python train.py --model="segmentation model" --dataset="aerial photos of the United States (SatlasPretrain)" --train_examples=203450 --image_size=48 --crop_scale_min=1 --horizontal_flip=true --num_classes=8 --output_stride=8 --arch="convnext_v2" --isotropic=false --norm="layernorm" --activation="swiglu" --mlp_ratio=4 --inner_norm=false --drop_path=0.1 --patch_size=[2, 2] --depths=[5, 5, 5] --widths=[64, 128, 256] --kernel_size=3 --init="lecun_normal" --residual_init="none" --optimizer="soap" --beta2=0.99 --lr=0.0014 --beta1=0.95 --shampoo_beta=0.99 --eps=1e-08 --precondition_frequency=10 --max_precond_dim=1024 --one_sided=false --adamw_lr_other_params=0.0024 --grad_clip=3.0 --steps=11900 --batch_size=256 --epochs=15.0 --lr_schedule="cosine" --final_lr_fraction=0.1 --warmup_steps=230 --weight_decay=0.1 --adamw_weight_decay_other_params=0
Rows from block 9, named by matrix and row number. Rows with one number belong to one neuron. Each number is 500 + 50 x the weight over its row's rms, rounded and kept within 0 to 999. All counts start at 0. Numbers have three digits each. After the name is the row's rms in percent of the matrix's.
# gate: MLP gate (model.blocks.9.mlp.gate.weight, 512x128), inputs 0-127
# fc1: MLP up (model.blocks.9.mlp.fc1.weight, 512x128), inputs 0-127
# fc2: MLP down (model.blocks.9.mlp.fc2.weight, 128x512, transposed), outputs 0-127
gate.437 088:559484535505547572419543478525503503552358558427427515507452495487491556542435590457453492455446489512523450445526599406561475519562571460518511535388541520447446481534606575544570486391477449530469594448495522493517422512417503531497503482404530533504538450408509455412545520467556443577469494449489438523437478511535533545492530421589470534544441476482487491457462511497511525524571
fc1.437 090:454534505393564480470470485540536529575438546475467512448514504565527374622476464563463562515561548497498518496493525423501499507587433552411533541399523547531439621471498449500478493445501552535585563488461476562495605557554542507470456560527464440470517460525427553501500417565488612553509513450546507434532464583492491465527466471508522526615547529471558487455580530509445507430467
fc2.437 087:464507579482442531512497543480631536514568519457461533425530503602449383556610511503560408418519494434450424572517504576482547624505485497557524546509484416458444524484619538534565582526588521581524552508540479461440502422484518500518493501522577515465557552475431516519452490574487504512520454525492504506486597515519596483495554410523512506560492541486559503505456497474433489544580
gate.438 104:566551586568449448482503480514514418595420554512561552485499461507467394489460567505498593445606500487488507521533462596588545562503378565507409474511566428550502514577533532474466422527531468464466450428449527471506541491491431465482563507490547438546560510445443500523524460475479553533439504420583412479513496518446474558579450559473483558460525544446488403493481445550486457563436
fc1.438 100:437530483419447426442495407468458463561458551484484484532432524612505518434490511420546509485535440470462535557485419471562552515440474559577528535559589487559479410493486411442494463422451479460475428547486468549584631512514483497523470572546426486642497494535424407506493475515519572471432430492470530432519482490483522488453487407574492554469496545446523448453484490480542511566558
fc2.438 100:588431440460453460479470478513591537547474464546556476526406567528474452424598536454507535404344468522434508477456434532467495516510514571478527489615453505437432533550489528516470529404526471475512416547500549449545563529486544490459523533492576597527597498516590453463507517432442549530510421460557521470512554505563449489545450412455465588523494536452457482448469465520408520489494
gate.439 097:469552490525541549487440475521523592514575443489442433516452424463478433541480461463588411508428518592480527463539409466438498533466458486474525566526525557440450544511484478460490471564495578572527469515533521507573441389436499497480595420404551499453490553481546516448503535442512542521560459542516522490528520517520421529494470495477406498482586357560502488553454558515465526524668
fc1.439 099:529452487509503486496480554561514573517476479593542421522511459513432544540496437433539483473474546528439429524475481445493494457562555486476471504545471575489558478392478470512480479472429546505511513421532511480414488534471566339602560447431541539554460527439440538475556618361492528454414420556479478497562536508514433560508491569523433489453505454567508483543566474486510589457589
fc2.439 104:556405471494495508412447443455533527391520525467576505414493469505563376443499491527441519460550438639447529496551460549592411522439458483546572562500476461479482480483469439527539452511531483546479578383496500462569497518464391474463506498473549438526527534509494474474509490493525380538469500416548501444500436518513527471494527487507515477445482603642475449455598501522548491522454
gate.440 100:502450516488459413483642474524514549484494533490490453503542517525388539529469566622438481443460485479425498498442558392571552583530524544573489482519557460462540534470440472476516513469593497506531538555521486536576639382504444423433532550516473464503422488560517471580448477471569437474482480528496551543439478464546470570490538477466550400479514589515467485518571497467419563529500
fc1.440 104:512543509513458562499472458421542532468445472585478420468511572501351554467515511496560581541538487473490456443458432432501491501440556605492528529404497483444499582495531512519497383486436550565475511479545516494523545546504385536502531567501508433529588531554543409548571560510575478456497449457447489560467619562459528490421482501429485595473452483526518494563538446486400518542501
fc2.440 102:442442534492464576496500510613522473573524518561458577480554516443468491439447511565533465469567582411509481548400461497446505527512443506476568443594480489587530518521563401426457591519491528510437467532510579431524532423488461415505498442565628359534443462635468453564559514446525454493486524487520528488541580439528505459513512488458507535506534519508507458467496505426513558509527
gate.441 089:457471496459548425599569484466463517573514484537441463417462501547497432578470531524480453548498489463451511455502512517449504347451615517497502621600498504505452472538483475507500481405490476478512531484541427437476470477521562471489569497438560500430478527574457527603465511544532459544516465451482470510464430480563540607567573529498585502508491494460480510340599507418471461454486
fc1.441 098:456444427603446535549441512541534526515555524434476432525533499589452439532593498532575582465436465539527588458529519522469527564561477416411440505550537488458517550489560459538453548478429478453545540459545522488532619505485564555590489499498421548548557582437568500438486502562531492459373530535558523449492475493559489529460473439454559549451506514581442471401520510540416482494461
fc2.441 097:460467413525521463567404549501512468565433486554474425489535459516405471530499484489453458475494475446487478451478494433474562496499403542548554492523577493473519493575407485502384547448583504544431512566504565534477468423593467542506579498420417548498576516527474477457402586579514581404470448486476518532524480479585528574476492483431444504528440543496492474467490513517614441609491
gate.442 112:478514442540467490407447500448539508501547564592562476492510505559402534544602560400504494532551494497558360455480500478421536538491426474485493505486515560555494469446562482517534563488490483483467473484466433544555470518514474479428451464556458453530386445459569585507568501507454548501461552476526589501395477605455385545514411573507508537524449547555541442497501422575523483462434
fc1.442 109:485456531436475463389455491549617478523475502557542567511545450537411559521644557492424568500506534513541480454494486465476538499569371513509449533545467557463523507437564427440593539576372519444464533512507441505426533598511455529462526427583476432464525486525509533499490555529536515453565458478582550487486495467465421483497438498549512593463526516552490480560555493513422540479432
fc2.442 109:416552509497480405489483486467464493428482569510509537470511527469596445504461482459512560563439467400535481452552523480569470565477524562501417559463465567488486509442454361450546491503561577529515528590412538470500508493443548599462470518473502545547555476552555548526594549567501407567567493492398509516475488543494530460555370474522593587525476467494524514461414509510519461535410
gate.443 101:518520459542440495480490429547520542514576547518473430518498467562490443492514457477487481499494536524513506502514588477511489548509415495454413501589541501440629537536520531478517456500534502504512503497503561466446504489379507519667521502439400485454518566454542540427489409593428516429483599547450442465430518521497566473424404524458440519438542490418525529633553479567537511523571
fc1.443 096:500507479475506595588562477493485512453567422528511494490535548513465515516557446530540587566534521558580449492528436411528571400420544512456474534487525507480430435501411438501469520466602531479500478479527487478569602472595447494494410579502526410468475417543514492496533579551445547450537516444627511577539471400387472441488514480527563455533542528446471458488515531464536495416529
fc2.443 099:517501501465620517449461471556378503603559554529565557455546509465537515566454550504585548504551506463452521504468623477480479473516526526499424484475534573499471515577466428491410519542504454575482405544481438448465477482439518442525565431565522516514480580428470531502556539565419499521457466406496493435512492541350440505534515517492503576541511483536554535437461467437503552514618
gate.444 098:415502488484573490467527439583483464558545485480366559566574444430515463525451498478474466559598504498546472520510576418474555571466527533561442454571533495551491402581468499538456496532569598461527579483465555521561466436447528518475445500496508442531439518499441407475460495539494558506459555485578468494529632506475538503496475489493403426603367480534506523500506547454453489544471
fc1.444 103:444587546498488487546420417472377510570530483494570507472454512562459505525436441384531493515457600466536575486557403502547571570495517508476549542469516446418446451581566442403534469503375495576478456420545546509506531499479506401534472374467505511554566538585433488527511404528535406530502474477475524513525509531466484536486521507551508500507564467502521527538540525395499467531517
fc2.444 102:496492429536520553445488464450442466491464443520514489553500517503518512491474509414505482466546513457483499481482357463480453534471418569450427472514481558581487534459463552398480530533517547531578444510467490567463409494541502515378441468567479485517520521587534502493473473485473413541377461423491565542540583546426642397522523553478425551550654532514466481499496555500475483496538
gate.445 103:505584505529532454544546549501490445529442420557514447456569514532453491487563487498440597432389560502473453482411623584455547587479509468556530563442424516507470522555487397483536473468495530595493485507513554480555480515478440430489373555563503590460508554492497539543476489423316492489470530539410540550451474556509549458554472460469510531474509539508544545492461528513531458501517
fc1.445 100:533523420559495558544498559464483400528435397497518444475582479493495446466487495567516460440502538506457458570555573493488424602440398480516449417486529445547571514482502452484502497488447463588443511528569528484486379460447506463508475479484435577457485487480427441532457502417427440482460430576458503509434591549518590520522552489595508500421521549472477537478486586505419575459428
fc2.445 097:541548457539540501512476474527593507509553395496526502449489470466453550422509470456454491467478537494548477477539601534574410491456362456560447508507486492462480469511506450527523459516428507484522467564507445468650529547584558542486501386549574581518491499501515473537529534461507539521523606470465447425415612400538460434513546546481532504437476483480395471463500634501534522499455
gate.446 099:456438530394555505496493532575477480523526392576472537460451470482427509447482495458514481527558445481440437502519480519490476538444483522540515440459427510565475395579515426575521459474448566549554540540424508412415597481528500482598460532406504481473564492477555445433465489437558487500567471514579540589505481447549396514552491418544486459522549471569522408474542553478558478606520
fc1.446 094:438478546508525509585568497650590521492595500475522635502555547457520476491383545527471534495539452538518543528484500455480567490479472516465575551500456487482480548523562457547412474469557440570535507510467503490469446500588577464554513526503539462467492542479476531467516503486487448450543616571525559548593462569464329480534504554552559475470548500546492455412399500464445492507520
fc2.446 097:491569470482482568560532430515521538634512466528577469509439432530483558489495471504440426590432435560466533459580396589517519484527437539459497605479513405411540543561539417513565578438537548481431457474524574543470438561446593538472505474520567509476552461598451478538543556475544564408506449489466440459411439519525496515519561492451535532511485488525578501487484519451490486531541
gate.447 094:496520390425571437483510553465498500497457564609474569457503511478551574473541511538500529576572440472508503554442442485439435511544519534495417516450518460455514483517471466557587592476493414513557562503469481536475440555522519468483507424502527557540558394478602466504445577552485432493473411485668472403453543459552505584497480476501489440475491578590509532511549496490522518455580
fc1.447 087:556487500451583520532550484501474500530485454421389500473512514476512501347502481515542578563452434538396473548520497521591473552456534485390459506347451495517524459511528511496509447544495476551407488464456523604459546490465418494472517532397544448487525470471473495499538444467548589393504423523567554544472481409519456567567565492563478492487472587530488451530507439473481476418505
fc2.447 094:426475509454526401481481541455491509509500447506433472540473496473495500574510474526498406524451537433469559517582477582458521505400454463501521591524529497556409499499525483561583517534410490442484524391557427572477474564452524448453601515460491362512473462564554535489492442483487480506457498499524523559469504563539597438491538443472490393529438550581581494492588467516366471505555
gate.448 096:565418519563510546493442532595420505455434479553415498478504592552415463473473490552492472464466549468475580595497469518521540669427401431494537465526536525518544563538426460581467468536590462410443518580400497443480498469535498430458482453518535471467525530494536512501486522559521423573547524571517455530514496467467533567480567484492413457430455469521438535475500440549492448469433
fc1.448 097:543555436585513489490518462460603438514470531501561464569486531455574568558474595601546542425474536568515500441491535515584476489552458496556492470425445430437494405527507502437536447590422530593536477476591571566461496594473533509570461464489459499520517517610526446442536534498468504458433564513506500518535543478564462444562504451522516524512540548586545441487495435541531587607533
fc2.448 092:517463461529481529480519456553457471411476455508437625478496463404510417543487557584445424545508475616567497486417506568497454520558474464569527576513415522462401489453517468471423529546479427484421501514582452568486616422522555469493549525552617515577511481520482432529524456551568487579564508496435542472548524481581479476460507489610519483445428453502503546488458546537499505498480
gate.449 091:497437464440519558576419521499484512522469460495522535487516522519536565513487476560612511523519524511462573484523494416535442497500514544440511509442484554495463426468416538504415378460524480456398521474474470478522462548506408570512656505494426468576529524583479465503470518529575447536504466474432427585594567476576444527522523488478514512349526528466502619509456432434537500508442
fc1.449 102:442525485563554456398485410487473529538614446485501477464453586501502489539574492506542483410597559511446477520549452450452527476513467540520469510530517459499572425409540418529583557432456458429581433520535468470542615542545509446529482394517556545410478465493493409550486517515619538457498510452606504539511494551501557575472452449543502514462445528485490499482499523506579576452430
fc2.449 105:522550525648466583463473504465423536432516430543568443470614569495518566500510522495488573524461512540594510467433443513497474502444528493507557474523410521508496624507571592499387520511524510605495504492560536489468524498454476429591474478520510488458596491448500484587526393499543509511518594500423522481519444470528473540631454569481500547491522478480556483550495449549410544487494
gate.450 094:517452448515482475476418586507539477509488565509574545541472465500428500455431439460447442393506532472480525495423506554486593441406522589476467501636544545463471505499538477451504476565563556491477524524477437592427497545469524458446479540440538396519518437522550495521495566540539472487455543432534488438530454492462485522574571457519412429427465455499479519523417548572469535648422
fc1.450 100:466568447411472502438540454486483513581480495546498487476521479547633492602470583555564574522515449575562546569493451563558422539440531415497533575438415518518471434511515559516500464484486451479440532522519571412521567548535499526469520414555530423545603469508418530519545479522487491503538470574485522516542467380523593564503500558562449526534494493485474497555421403560456454548525
fc2.450 096:552448409534402436454471438515494497459486416497503561482501465462508531454513494475454457444544468492553397518534485479435598414489511545468471555504439550570501408460509372445472448527506516578547483394458424494534503488418418447528396427563492520542538419542464476532549531525495382535473529565502533530512449492482380485473559515468490443492574506553452464579484515418514495449448
gate.451 087:501563482482503476541507504433518545400520506431531570578464531549459526560474489501417528451477554433530454538471486569440606443485512537509536523493446497485500440473493493412524564469534425438586539503561463530543481479559581503483411514455430527456375500572471466442483436532435464479448552386495505549481534509471490533544512544431390519545487463457472519489622489676532539521452
fc1.451 084:508517431497558522474378489512462462492469500521641517568397539470473495409526466566502514526435561487549563466494555504533629499466537428504479527569566486448536451496536469487491507466452513517460481591516462626598529537495480459481500454474511486581451567606448441530402546476437493495437553454427459553593455526470477492553571472472531420490510483483522532586504455490485489434395
fc2.451 095:507449483549508570510482471451479469440513569445475498540524425396451550481491429564471456479558444499419479451569513528487539426431304511484455518500559522494496564479468479483562539492453554477530504568604510463447450495567577556457563585444473459533475474463449481460473484483492400384499539495585613506464478480396460476491434434494477429500478520482516470469479515438581534543441
gate.452 102:572418526490493391450510499505475442573600420467541476486520461527476431488418518430517543478441489473442544472408634463494557587541468528517490494414488489538457473496501564475491491568494488405514463580573515420402491514509433545503533494468439426531449486514509516428502523597579481554554465486537494374473485520478440405497571585503564467500584500507505555449552572507461501537559
fc1.452 101:481507488548585421572477437561493497487486503524483519533415524550535468474508538452487503503475494547472606552416585504512526553586493497529548542494506453468449515494479583412527533608518470459512469500484476449394513617490561479471465605529529497426581458513524467421495477553469523474518469506485429414508490447460453405599667594415558524492478486461546559462435532513541480456548
fc2.452 111:391512540577433509495577526531608595513619448472490405530586446550519538549487514535533486422519516565497508486475443548544406507426461608525564426462489580451462505465479466515530563456535588478541508541462483445520536543526521464517454391475526490533416498491518500580404415478576526502505498525531560557466520500490528543448512485498530573357485542511471538477526481416447568528499
gate.453 097:542428550490530578487490506556456522396505565446530482475540462533548452473494407471520562527416545526446494479529449480474389501573378528474507531564480379554484486464466503433582584467605499502432522456365521542473544450537492405505490434506564537499550488475543481506499491536447500641503526564589482521461485551536539447539464488460494480631401522517482519497489467439499490527470
fc1.453 096:511498548596556454509501540413451447480506401512540521537511569513432405557496444501458489533513531490536435551494584361488502475442565543449541487459533502437570512536559414502435462420469498558544465483522487459572537492463539572548516552478430486562429474425473548472528480576482418448477566426466521511475490530543616491457518444405458600489624509517507451433420481526548494535492
fc2.453 090:467482483517501496431396463596536521549540498550474498488514492483441462546554539450519465364554426499550460502470637540487515522542467458483555493409517516549562386448444467458449586531533521552475486545515452467487569506473507505622488487483466590488457482440484482533547448388534476539569480490479498527433539496542496501488384557581554493459523484490475388552538461383573539429489
gate.454 097:484459559379490477516480507476546371455543498506515549500529516492508467527561563470538507558462530542511540412485522495528546549458407591449485485563493582456536579531537505430556512463591487454434531528504435540577508508481522400508466546465483490548493563472471510485367565465503470465409484476487497545512343493538432533447414415550525494458563425541627516480575521493535470553505
fc1.454 101:464456506470481409568450519481504502486502496434466483469417474448524459520553528514500470507438496545405546499484420494614620542598451562519499501534495534499413482419498437525486470501551500579432470491488453467472566521435512464425425430530478434431437510483514498430485436553605572486386462572551549484536452410567480657483512506512505473489448450497535511488500386440492542469474
fc2.454 097:507476572624450516447446527556509519513500541408526506549413410502485528487519530501523555539508477539385453459507588560548564539465524486481556562406509528464397602575553495566511584439516526441520592477491580543492579546437480536484509453489428444484591384534508479471514506464478483564590500559544484591547471451535507465518521483505524524460404486527519524452438452433506571547446
gate.455 112:518627458460453548448510458495507453528429551511512497504516478536530590506459453498468475453531472501526508489458516512530431420481507533526570501519466524574441603461470502454417536442612591483487511421546505474492467495536516541480530465487482647433502587455412508455521526433587469487505514508394528590552505471533535509573522607492428461541420487456532464381573561593537526444454
fc1.455 110:422454483441565530530497418634556580536374516442474535536473540446444491500431569497586485453562456505495573478542528524452574589457535521498498485525493465489575537442526563487496554531380498449536536505478514501516484514482580568454423520519463490578457490546516571467466509458450484560403499521550489463511572439574492487447560400508562547530534560449441549551447427552484557535409
fc2.455 106:423557522357519481530520516494473509561452562512454469518509453473500485469477591517466571499502531447414459473426456518487577522567542474545446458529487413482440509562372561567532553499507464485474492446516536508503517471433536559484492577431468441471555504422438512501520572449453446461488543543510525430509515507470367527551626531412456430523506459520516495540516484453659413452526
gate.456 100:500416459496557435518534503539540503486468481413449573447501438498545526537470361549518460519505536525531601473545445550464428498488446555582457435479468484506519552535412503417607497487533515555549429501533540412474488546563483478386461485485529566493544458591510437475426396421556536427461512539509379475455539516570427454529525460448512496494527584513588485451492474442513548542538
fc1.456 104:515422483430483454485505518530467513536493449479491473567533561479458560426442537581463460546527459502474421474480453497504547472604561445541489438545545500494514535496532487558554549528500530505477517458380481494537501454472529363487486393498538485424380578524437534482525532548606393548598536552444443463513414506598560483542501546528586475419517441463519490518597508442524588504517
fc2.456 100:492560407525530520563468497520547525481528512473560447388568435440549489485585594518490552448474405528375439454559490489494516471443562516540551525452417488513515498440364504447402544433458501417533447589511460482522447452511497521458483461513525523512506463508466554464489475446505475439540562490585501348538413504478629448482522555525484513520520547562510535459449514466550449512549
gate.457 094:536484499404592486435461566459448530579501471591466504551535503473466529528442530440435543433531403470402531537515529442543511599471526468484604462565516582514499502583520477538531478513452531465555502576515516540616562466584485492543502509482459490451396440414517590442525541455465476452515555443512559379428541507493524484524504621584482530457502500510533493487498448525509577586518
fc1.457 093:555582488422439470604520507489465579419433585519554547486566447555492549404532412471425503473508539533443547517435474548449573528450518465551465404489462634561454519517454556573459553565522467476525490491516430510479451511533466515483469518509526482445563459547457478422561538581536610536509501533478438512529517514566428562462534554420596492519559530469485543585439409488481501493473
fc2.457 092:491493540488585484568525540471544473590496527482500400443448470421525509470478592449497525517543526490437528575482485432454521471400519493440403530590422558489522516548531544533466520564532515499469549465488505490609475507517535502484417490462532571448472497534436503449459555515614473420489410584454512541453552471555395609392502487537582486444578446480466504476451465540398425504502
gate.458 108:465500463474463435488454449575526536499550505516516444613531498491425449460502496577544493538533525493563547573563470519436565498572423493567584548638428470426505509433504516536515516533462438524478430525535594474546533469552539607409552485502394471458494561435484514589341544493571584507473498422505508507461418509495497497452497490485454498468468524574500442473445573515486535449540
fc1.458 098:573456522524463454487538425490528439536407488530537617469532487498625432490513409457447529499489453491571484539489451562497589513504518493552490467381513478446483513478498489508515556545562590480589587480471466515382496502526440386489418481525449476536500504473500534454638522601517452484452476549567549602498545473521491466496442552400510515437456509496557481537476540520568403504485
fc2.458 103:521527495496554586469570481472562623484581558585449484452470466466511572542525477481485562525425475522569500487532472434507464506604510431461494533476485547517447514553527550531529520517433481561522505574512535520526482547534566576527482588478557452436460541588439474550588560483607469492481513478333540539559407517505534514573484516519560521499503525475504465590599446475599419494452
gate.459 102:613574503569419523575484519488495514475481429477502481528483494470515530414613509514472490555549452484441535548467567484531572543501569513551573413477567489530518483469478493534476478470503474525539610473498400548540450456481424492425517474498492548533445629442518518627485456492490512510603384484542555490455516466490518437518470630459517524478445524567466550576387482446507509503419
fc1.459 104:504453440487485448567423440462516471512502421470542502490539504546446519464571508514568535552555564477499480539525511489552553429479491446428489457498488477560504542475442515465454504487465507538507568559586609531419552387514448531429485560510548363601404572411535574480444463527471461600526459504487554556529512497514481503537529507530508425471525496449342552563499442390491456512477
fc2.459 106:458472510428463538451491539496451633438458525521524566477424477606460479548504496460452590472522565484418476549412514475485483545555491455468512493477589440445472500411426542559572496456536495481553473443554448464483413424465433469419491429569508495436514504490497402502530523539621518441578499542401506541601575492437453525521487488517565543458506504579525504458555521535518443556422
gate.460 100:485403490521536516492514520442420569596450353530520511507551422491569485526484565509408513467492526430606524552535539435513448416439516489477453554573391516455438488422551546528533564566485551428471484513537476513499504441603512477407443421443474546499492579462482505452458439517473531431534572556498474530536451662521526526517503549521508574506553489440526459526521473541502477503491
fc1.460 099:527398531485492522577469606607402513444422448514616494468579445549426504563459509536445525579565537506489501503502397507432484496562556487547464467462623531518520499500511449483511540516507480532501534534558607476544489535501515525589546541488479365548571515484488522468465548611515527472527555436474608468481450434455468475533580547517527422481401513521545513512455466505563478496512
fc2.460 101:475488547576441512514421576476514580473441429544500485435651526536550513578519502392418480586489393473442558545540467451493486502462507486561456509482447493560584467519482547405492494509498502526466539557453515448503479434557468545471507494531501489510493432483356486491549507551414517454510490504395549445424584542465556528447537505494531538580475569474478353482474456537467447487484
gate.461 097:546519527480460444519570474510413459500429487425490493494443490490558529466438484456536567496481600545494596450486548450498497535554381477528505524503471450413479468476424532596509500413525399461537592432510521559455490478459426461441511472486496564518538476467472458451505460526490473442503451446593463559441490511441472534463539499442579491429450611581431480589557530544447523484652
fc1.461 094:455559589526460437448395525538493505589525467500478542416525505451452552479487487508536569592581457532475604508553483498437619490417477434526479429474463535529464564513455437490462456373536543468515494556411513542406478528459479524488463464492416566533510385453460364477492512493508487491495503548416463473518522461422471441414494495532562463524403470469491587502481538481540532533477
fc2.461 091:499545503487516561401443604514459489554492542537512482472559527460488513572599542547536423423467428522533448516504553621490529500393448576460522636435470554501518532520535529512552518508481434473390548519483502416560589469434566507547530453493537564465538484567528521561453568466470554504446503454431482536495460599472499486544434451492512488447448501501531457599481453488467384479427
gate.462 110:537434332552483515418468556429546501589562525524372505511457517504406496443435501381473482546405553555549465451473552485484457527510430531464570535420538593464506498508484497501574559519466458515473532538446541497522472523558471485422462467549484550518570516543502493531490515556573423514515509545517531646487524483420558537525462550477567504497564568477578472467510568439496500520434
fc1.462 109:491556553367463501447533437490539468486438533492544508447538505506600436552469488548604523469546453485486489511525441524496521486512652490412495462535434489524526495489563533441444508517411535504370543481526488554484520510517477511557470517475509429483535485366518502428486442509440614410441440487450524444420569483573435506515537417516394491555469477488505506486500440510533433415429
fc2.462 099:554492483619340482583520497441511539484505533515515554519554480462500404493616501499522527516546520403520512590526477571500473543483558466593438553531524479488542514523468475510474425494548506553495431435536616502402557580502548440568510526349500499482456472449492569544463509496584510612512569469500494572530541555508499484452543571478492526490431489466476501553536473545553522589492
gate.463 098:472389468511521516483495494510528509482555513440431507528466467459505491473496535509586521548627438500493537452571440508488482540502562590508521449569450440577481406453527473417533498490520403433504539436524489591525485608470461435469494571475516481455566577400563510440505521514560473550540537494539357459531457422518452578503429493412467535495524537465483475556588572391540500484460
fc1.463 105:508506494555484418516480507549504549511556503445506435389507453463449533500541500441522578501515530425480543464477488516519544437440503552495485559517505544436421536553476527479406529564533452486474551519519483461525541511457564443567467471555510454437545502426492513571507558404476559659533506411426537503477461633446501437534478490418453501499532451409609551548526395585554533578470
fc2.463 102:520512516505560492582560541539415548537417556603464469539485502473536530501444432462353456574489511494495450611464574507501491476419423414578364430476506491464472591500541442422448489513454425487439452519568531441500426472476503508462472496490475483532557470534543468471584549463505596463410463530536530436479425514481421496487599505525488451474493480522512486457445481540492535516602
gate.464 093:457479470617526622427615518425467450466451382552559472423533537480449507556563484500530524530452495475585501516434482547476455496509556395544506480541516492490461468431464547486473450578526503497539614534467536501414556556517623512589528424498526458461547461539552518458490469484420514500539603489455506509509504527478506482398474532616494459534450435543538430467463468556519559471498
fc1.464 095:588546471414430511527517613557473504530500441494376576463535564478499588498500517487451480453528573609487506499469489546540558474522427611502385519374567495484451532595571470464443565499496550530462521436530478485559484384396494435508499570485493530476544546457529507478486502424497518568577560516532502553506443481568497545495455499448520472521546518452474452440470554484584483562462
fc2.464 093:510494520522510523506565541472512561593494436547471539441544500496413457572481538567482519382547430544462392458563526547559532510496458522547457515491522432553541502447554539485524557461527544616446438609510486354501475511557550412572500502589494456577464476524550500496445478487546507540589492452386432541507482457505549462495516406486434462521499522517489497561617601496497512475483
gate.465 101:609499546410522459546588509441500576437549536525403564396556475584489403508481478438461489505450509540457486509498482590532489470464497484521484498498577507586569420459505450505442559503497561497401482531428531532499484495584489503523403456406459420535495524577545565496511536504518578488541522473395454566501493517431500508409504497540459495479455570496505552471572489356505512566563
fc1.465 106:452458490465464420475500556525496601452520464523423508508474541514547476478532403443529497565527585540438480626474544591439456470504403462458452554490553569506465457382469440447457561514469469511522528494380539483594447421592490475573438554473547482566516440577466459419495580589536521590558468524492473519547480523548551487590521530523483558494470523516495453470454511459515567493441
fc2.465 104:547502438404522475471417515504518515500518509512433575480505515461551524556532550474622468458505522538420601541471513510480547562446558526507550520443536583551426453532442379502545482558488500432487570566401465464396518556505490492452478513527475432542571446522480457509520542559483451558533533419439457428511538470455489507485380597618509475445508521552483620468534462448508493573479
gate.466 099:556542471528492509447409518568467468504455544430584484460520495544536574568504535555545604501392460520551498560486526500588459499451404528571497495495558537586502516440453542486401495546578463497444482485472550575465516579501475546556561627529524460417584517352506547481533530499504576555572486531555485514468433519453519459489537545481465409538523510506537514545463554480432409453459
fc1.466 099:413492431507466517461431452482365460464522518493435469510455485417447487583506511437604507464507541535513554424457524543414464488447403476481529518522596504439479532500494544532499454477512464427566555514499411490499442515504506489415513470527461451424439475433475559494452577450587539401545451541414438489588558548524484532506557557488482494519485570543447594552495493489425533637514
fc2.466 099:463473401492546475429609488522502516565490526531499366480577563505423558577535457459478449580514501492501517538490495461501469506456521538520518532503503509431490488441604433494454588597466469569539480423501454542461495540443555547456586557507605448554481491505443491504503559575524510481441483500402504528386479515537525448380498540515493488510496634533523567504539452436489536411580
gate.467 104:582486456499448481421480547469480494470515448567579462589464556516475490455593493521501486475502445586465528525549534484441579511578407551492542536519484462457531552498542431481578557479500527511604499452465525481504422549490499490557480536389478500476466527492469455439612455559394492502561442580543497525396478551476531440584482512480416501548439569593634520554495459463422459472452
fc1.467 100:495474453505514530513462484488384444525490466520556441503565510533497513465543507485419520472519506574581508478541524540541557543574493576530511499512479444569514566527412471439500521465535509410487561571491506455448641548525507553434502553443531370470528553526455411480544407513537486539474470609500474565461521485481506492576374417467486489565432554460397508527525468535578388436505
fc2.467 108:477457430561581454500479507471484547479474515544484604550500509510497498520526560538523508497529509478406433496480483437508534514489363572615450549470442539516485459534467544590468538479560477440482461414488390526489554413535409515567482505444516591465526421454502488352467434547534498431519546455460492537450493489435513499447543538545562398484486521563499402594426577531471503484503
gate.468 094:564571433557495524490483535412527450417484583507442402508489613512516501461583478530525434499533358485495484474514531567504448441531529379525520482494466526480441429592444470478532548524510476440563498473501497439576444484480378457418546438550432550481435537421464581462507555552537548554483439587557507503472455494572530479562507553505608538513548487524480471576512467523501560508515
fc1.468 091:407376525525515527488467588504511527505498485509492550525491492399497540506523519547448480500407435503492446481481500477478505521460534488562578524452433438513430445468420475616490536573505535456448595551507508554562451408540493466499496470548528520472432507611515557546479432558533534506553423488476613535488560497448510518393538545494574463468655521512467420594442490552471497529571
fc2.468 089:477535534379497471523486580489403552454523464481501432554557531540502503447568553582548516462512579435489542442440460336513556555434454478410429518485540427513556528540546548520541560559498511484484600415459535478523421450524432511460473431547494502532429487506496465539536504497489555440487485510482487518549470416521496483390543552464476484520529520484556604459556460409459613521560
gate.469 100:509517517600499492490532459597451447527432571402523556497472492488418518585435472494501503518539499464494513380492496471413556495527526490470473563445433497481555549536511535472467485550478586511453530314468526588528506421504505481505468482507555539528582538454405524416517548524502550521530418526511569417431501478444532460413518499476564494499460498502573484468463580580598580578491
fc1.469 097:521535483502427536482409529475503503456491508450491475479540542434550539535558557543489526540506441454508514530570414489518401510540459598587507463489563544573512438429536507487559484475573476495555543508470550470507511560636486542546573518472526485566569434582474487498480534520500414509497568411441363562502608555494540577580529402497477527435556468497511565504625523567514474540498
fc2.469 092:483476534515402502503489499547550530435554419561487467566394470496527513460463547370522542559552519529549536425476490474447522452536466502509445602488527436572498420503539491546539410464558532496508563495527538512518610546452452489511525452491516541399507528506441531561399591481431556572491468458479509440440627509610539507494454491494558463510568601456558492414522504537448487479568
gate.470 097:510485526502504558467541432567544471477426479368448530488560508540425516461455517532550574517541486510560551564530531548525486446517446417469575541616490367442493525508426511398491388439450504555488604549517397518414490511579547508534564451486511513476441537487553461481415463501529543495485471459517500491431389521462485515573554478554441542527513537464486456554509560597563459523504
fc1.470 109:461449526423506425421515522419482483643540522510565555494530497547554477501552560466472469450550523502461468484515463556600528430503547599454481494448567620565548451429432514473443516540462571537503527469474451447506474407566484535466535513565531452461576518460461503421590533479548572456531451442477504529495579454487487496537535535477532472468510455511529422477433483639436517462617
fc2.470 096:460480508452519441509459485512617511525541476508559516519493471514458501522510542513576526417509516341479579601550445585579454516471467482497574605534489466431537382617519508469535491551424508507550430514487555481559558556459609571577546466487406524464452490480533519461472541413544511433515538512453560441483509523512450540473536459481527546502454540441552411567499526470521408452515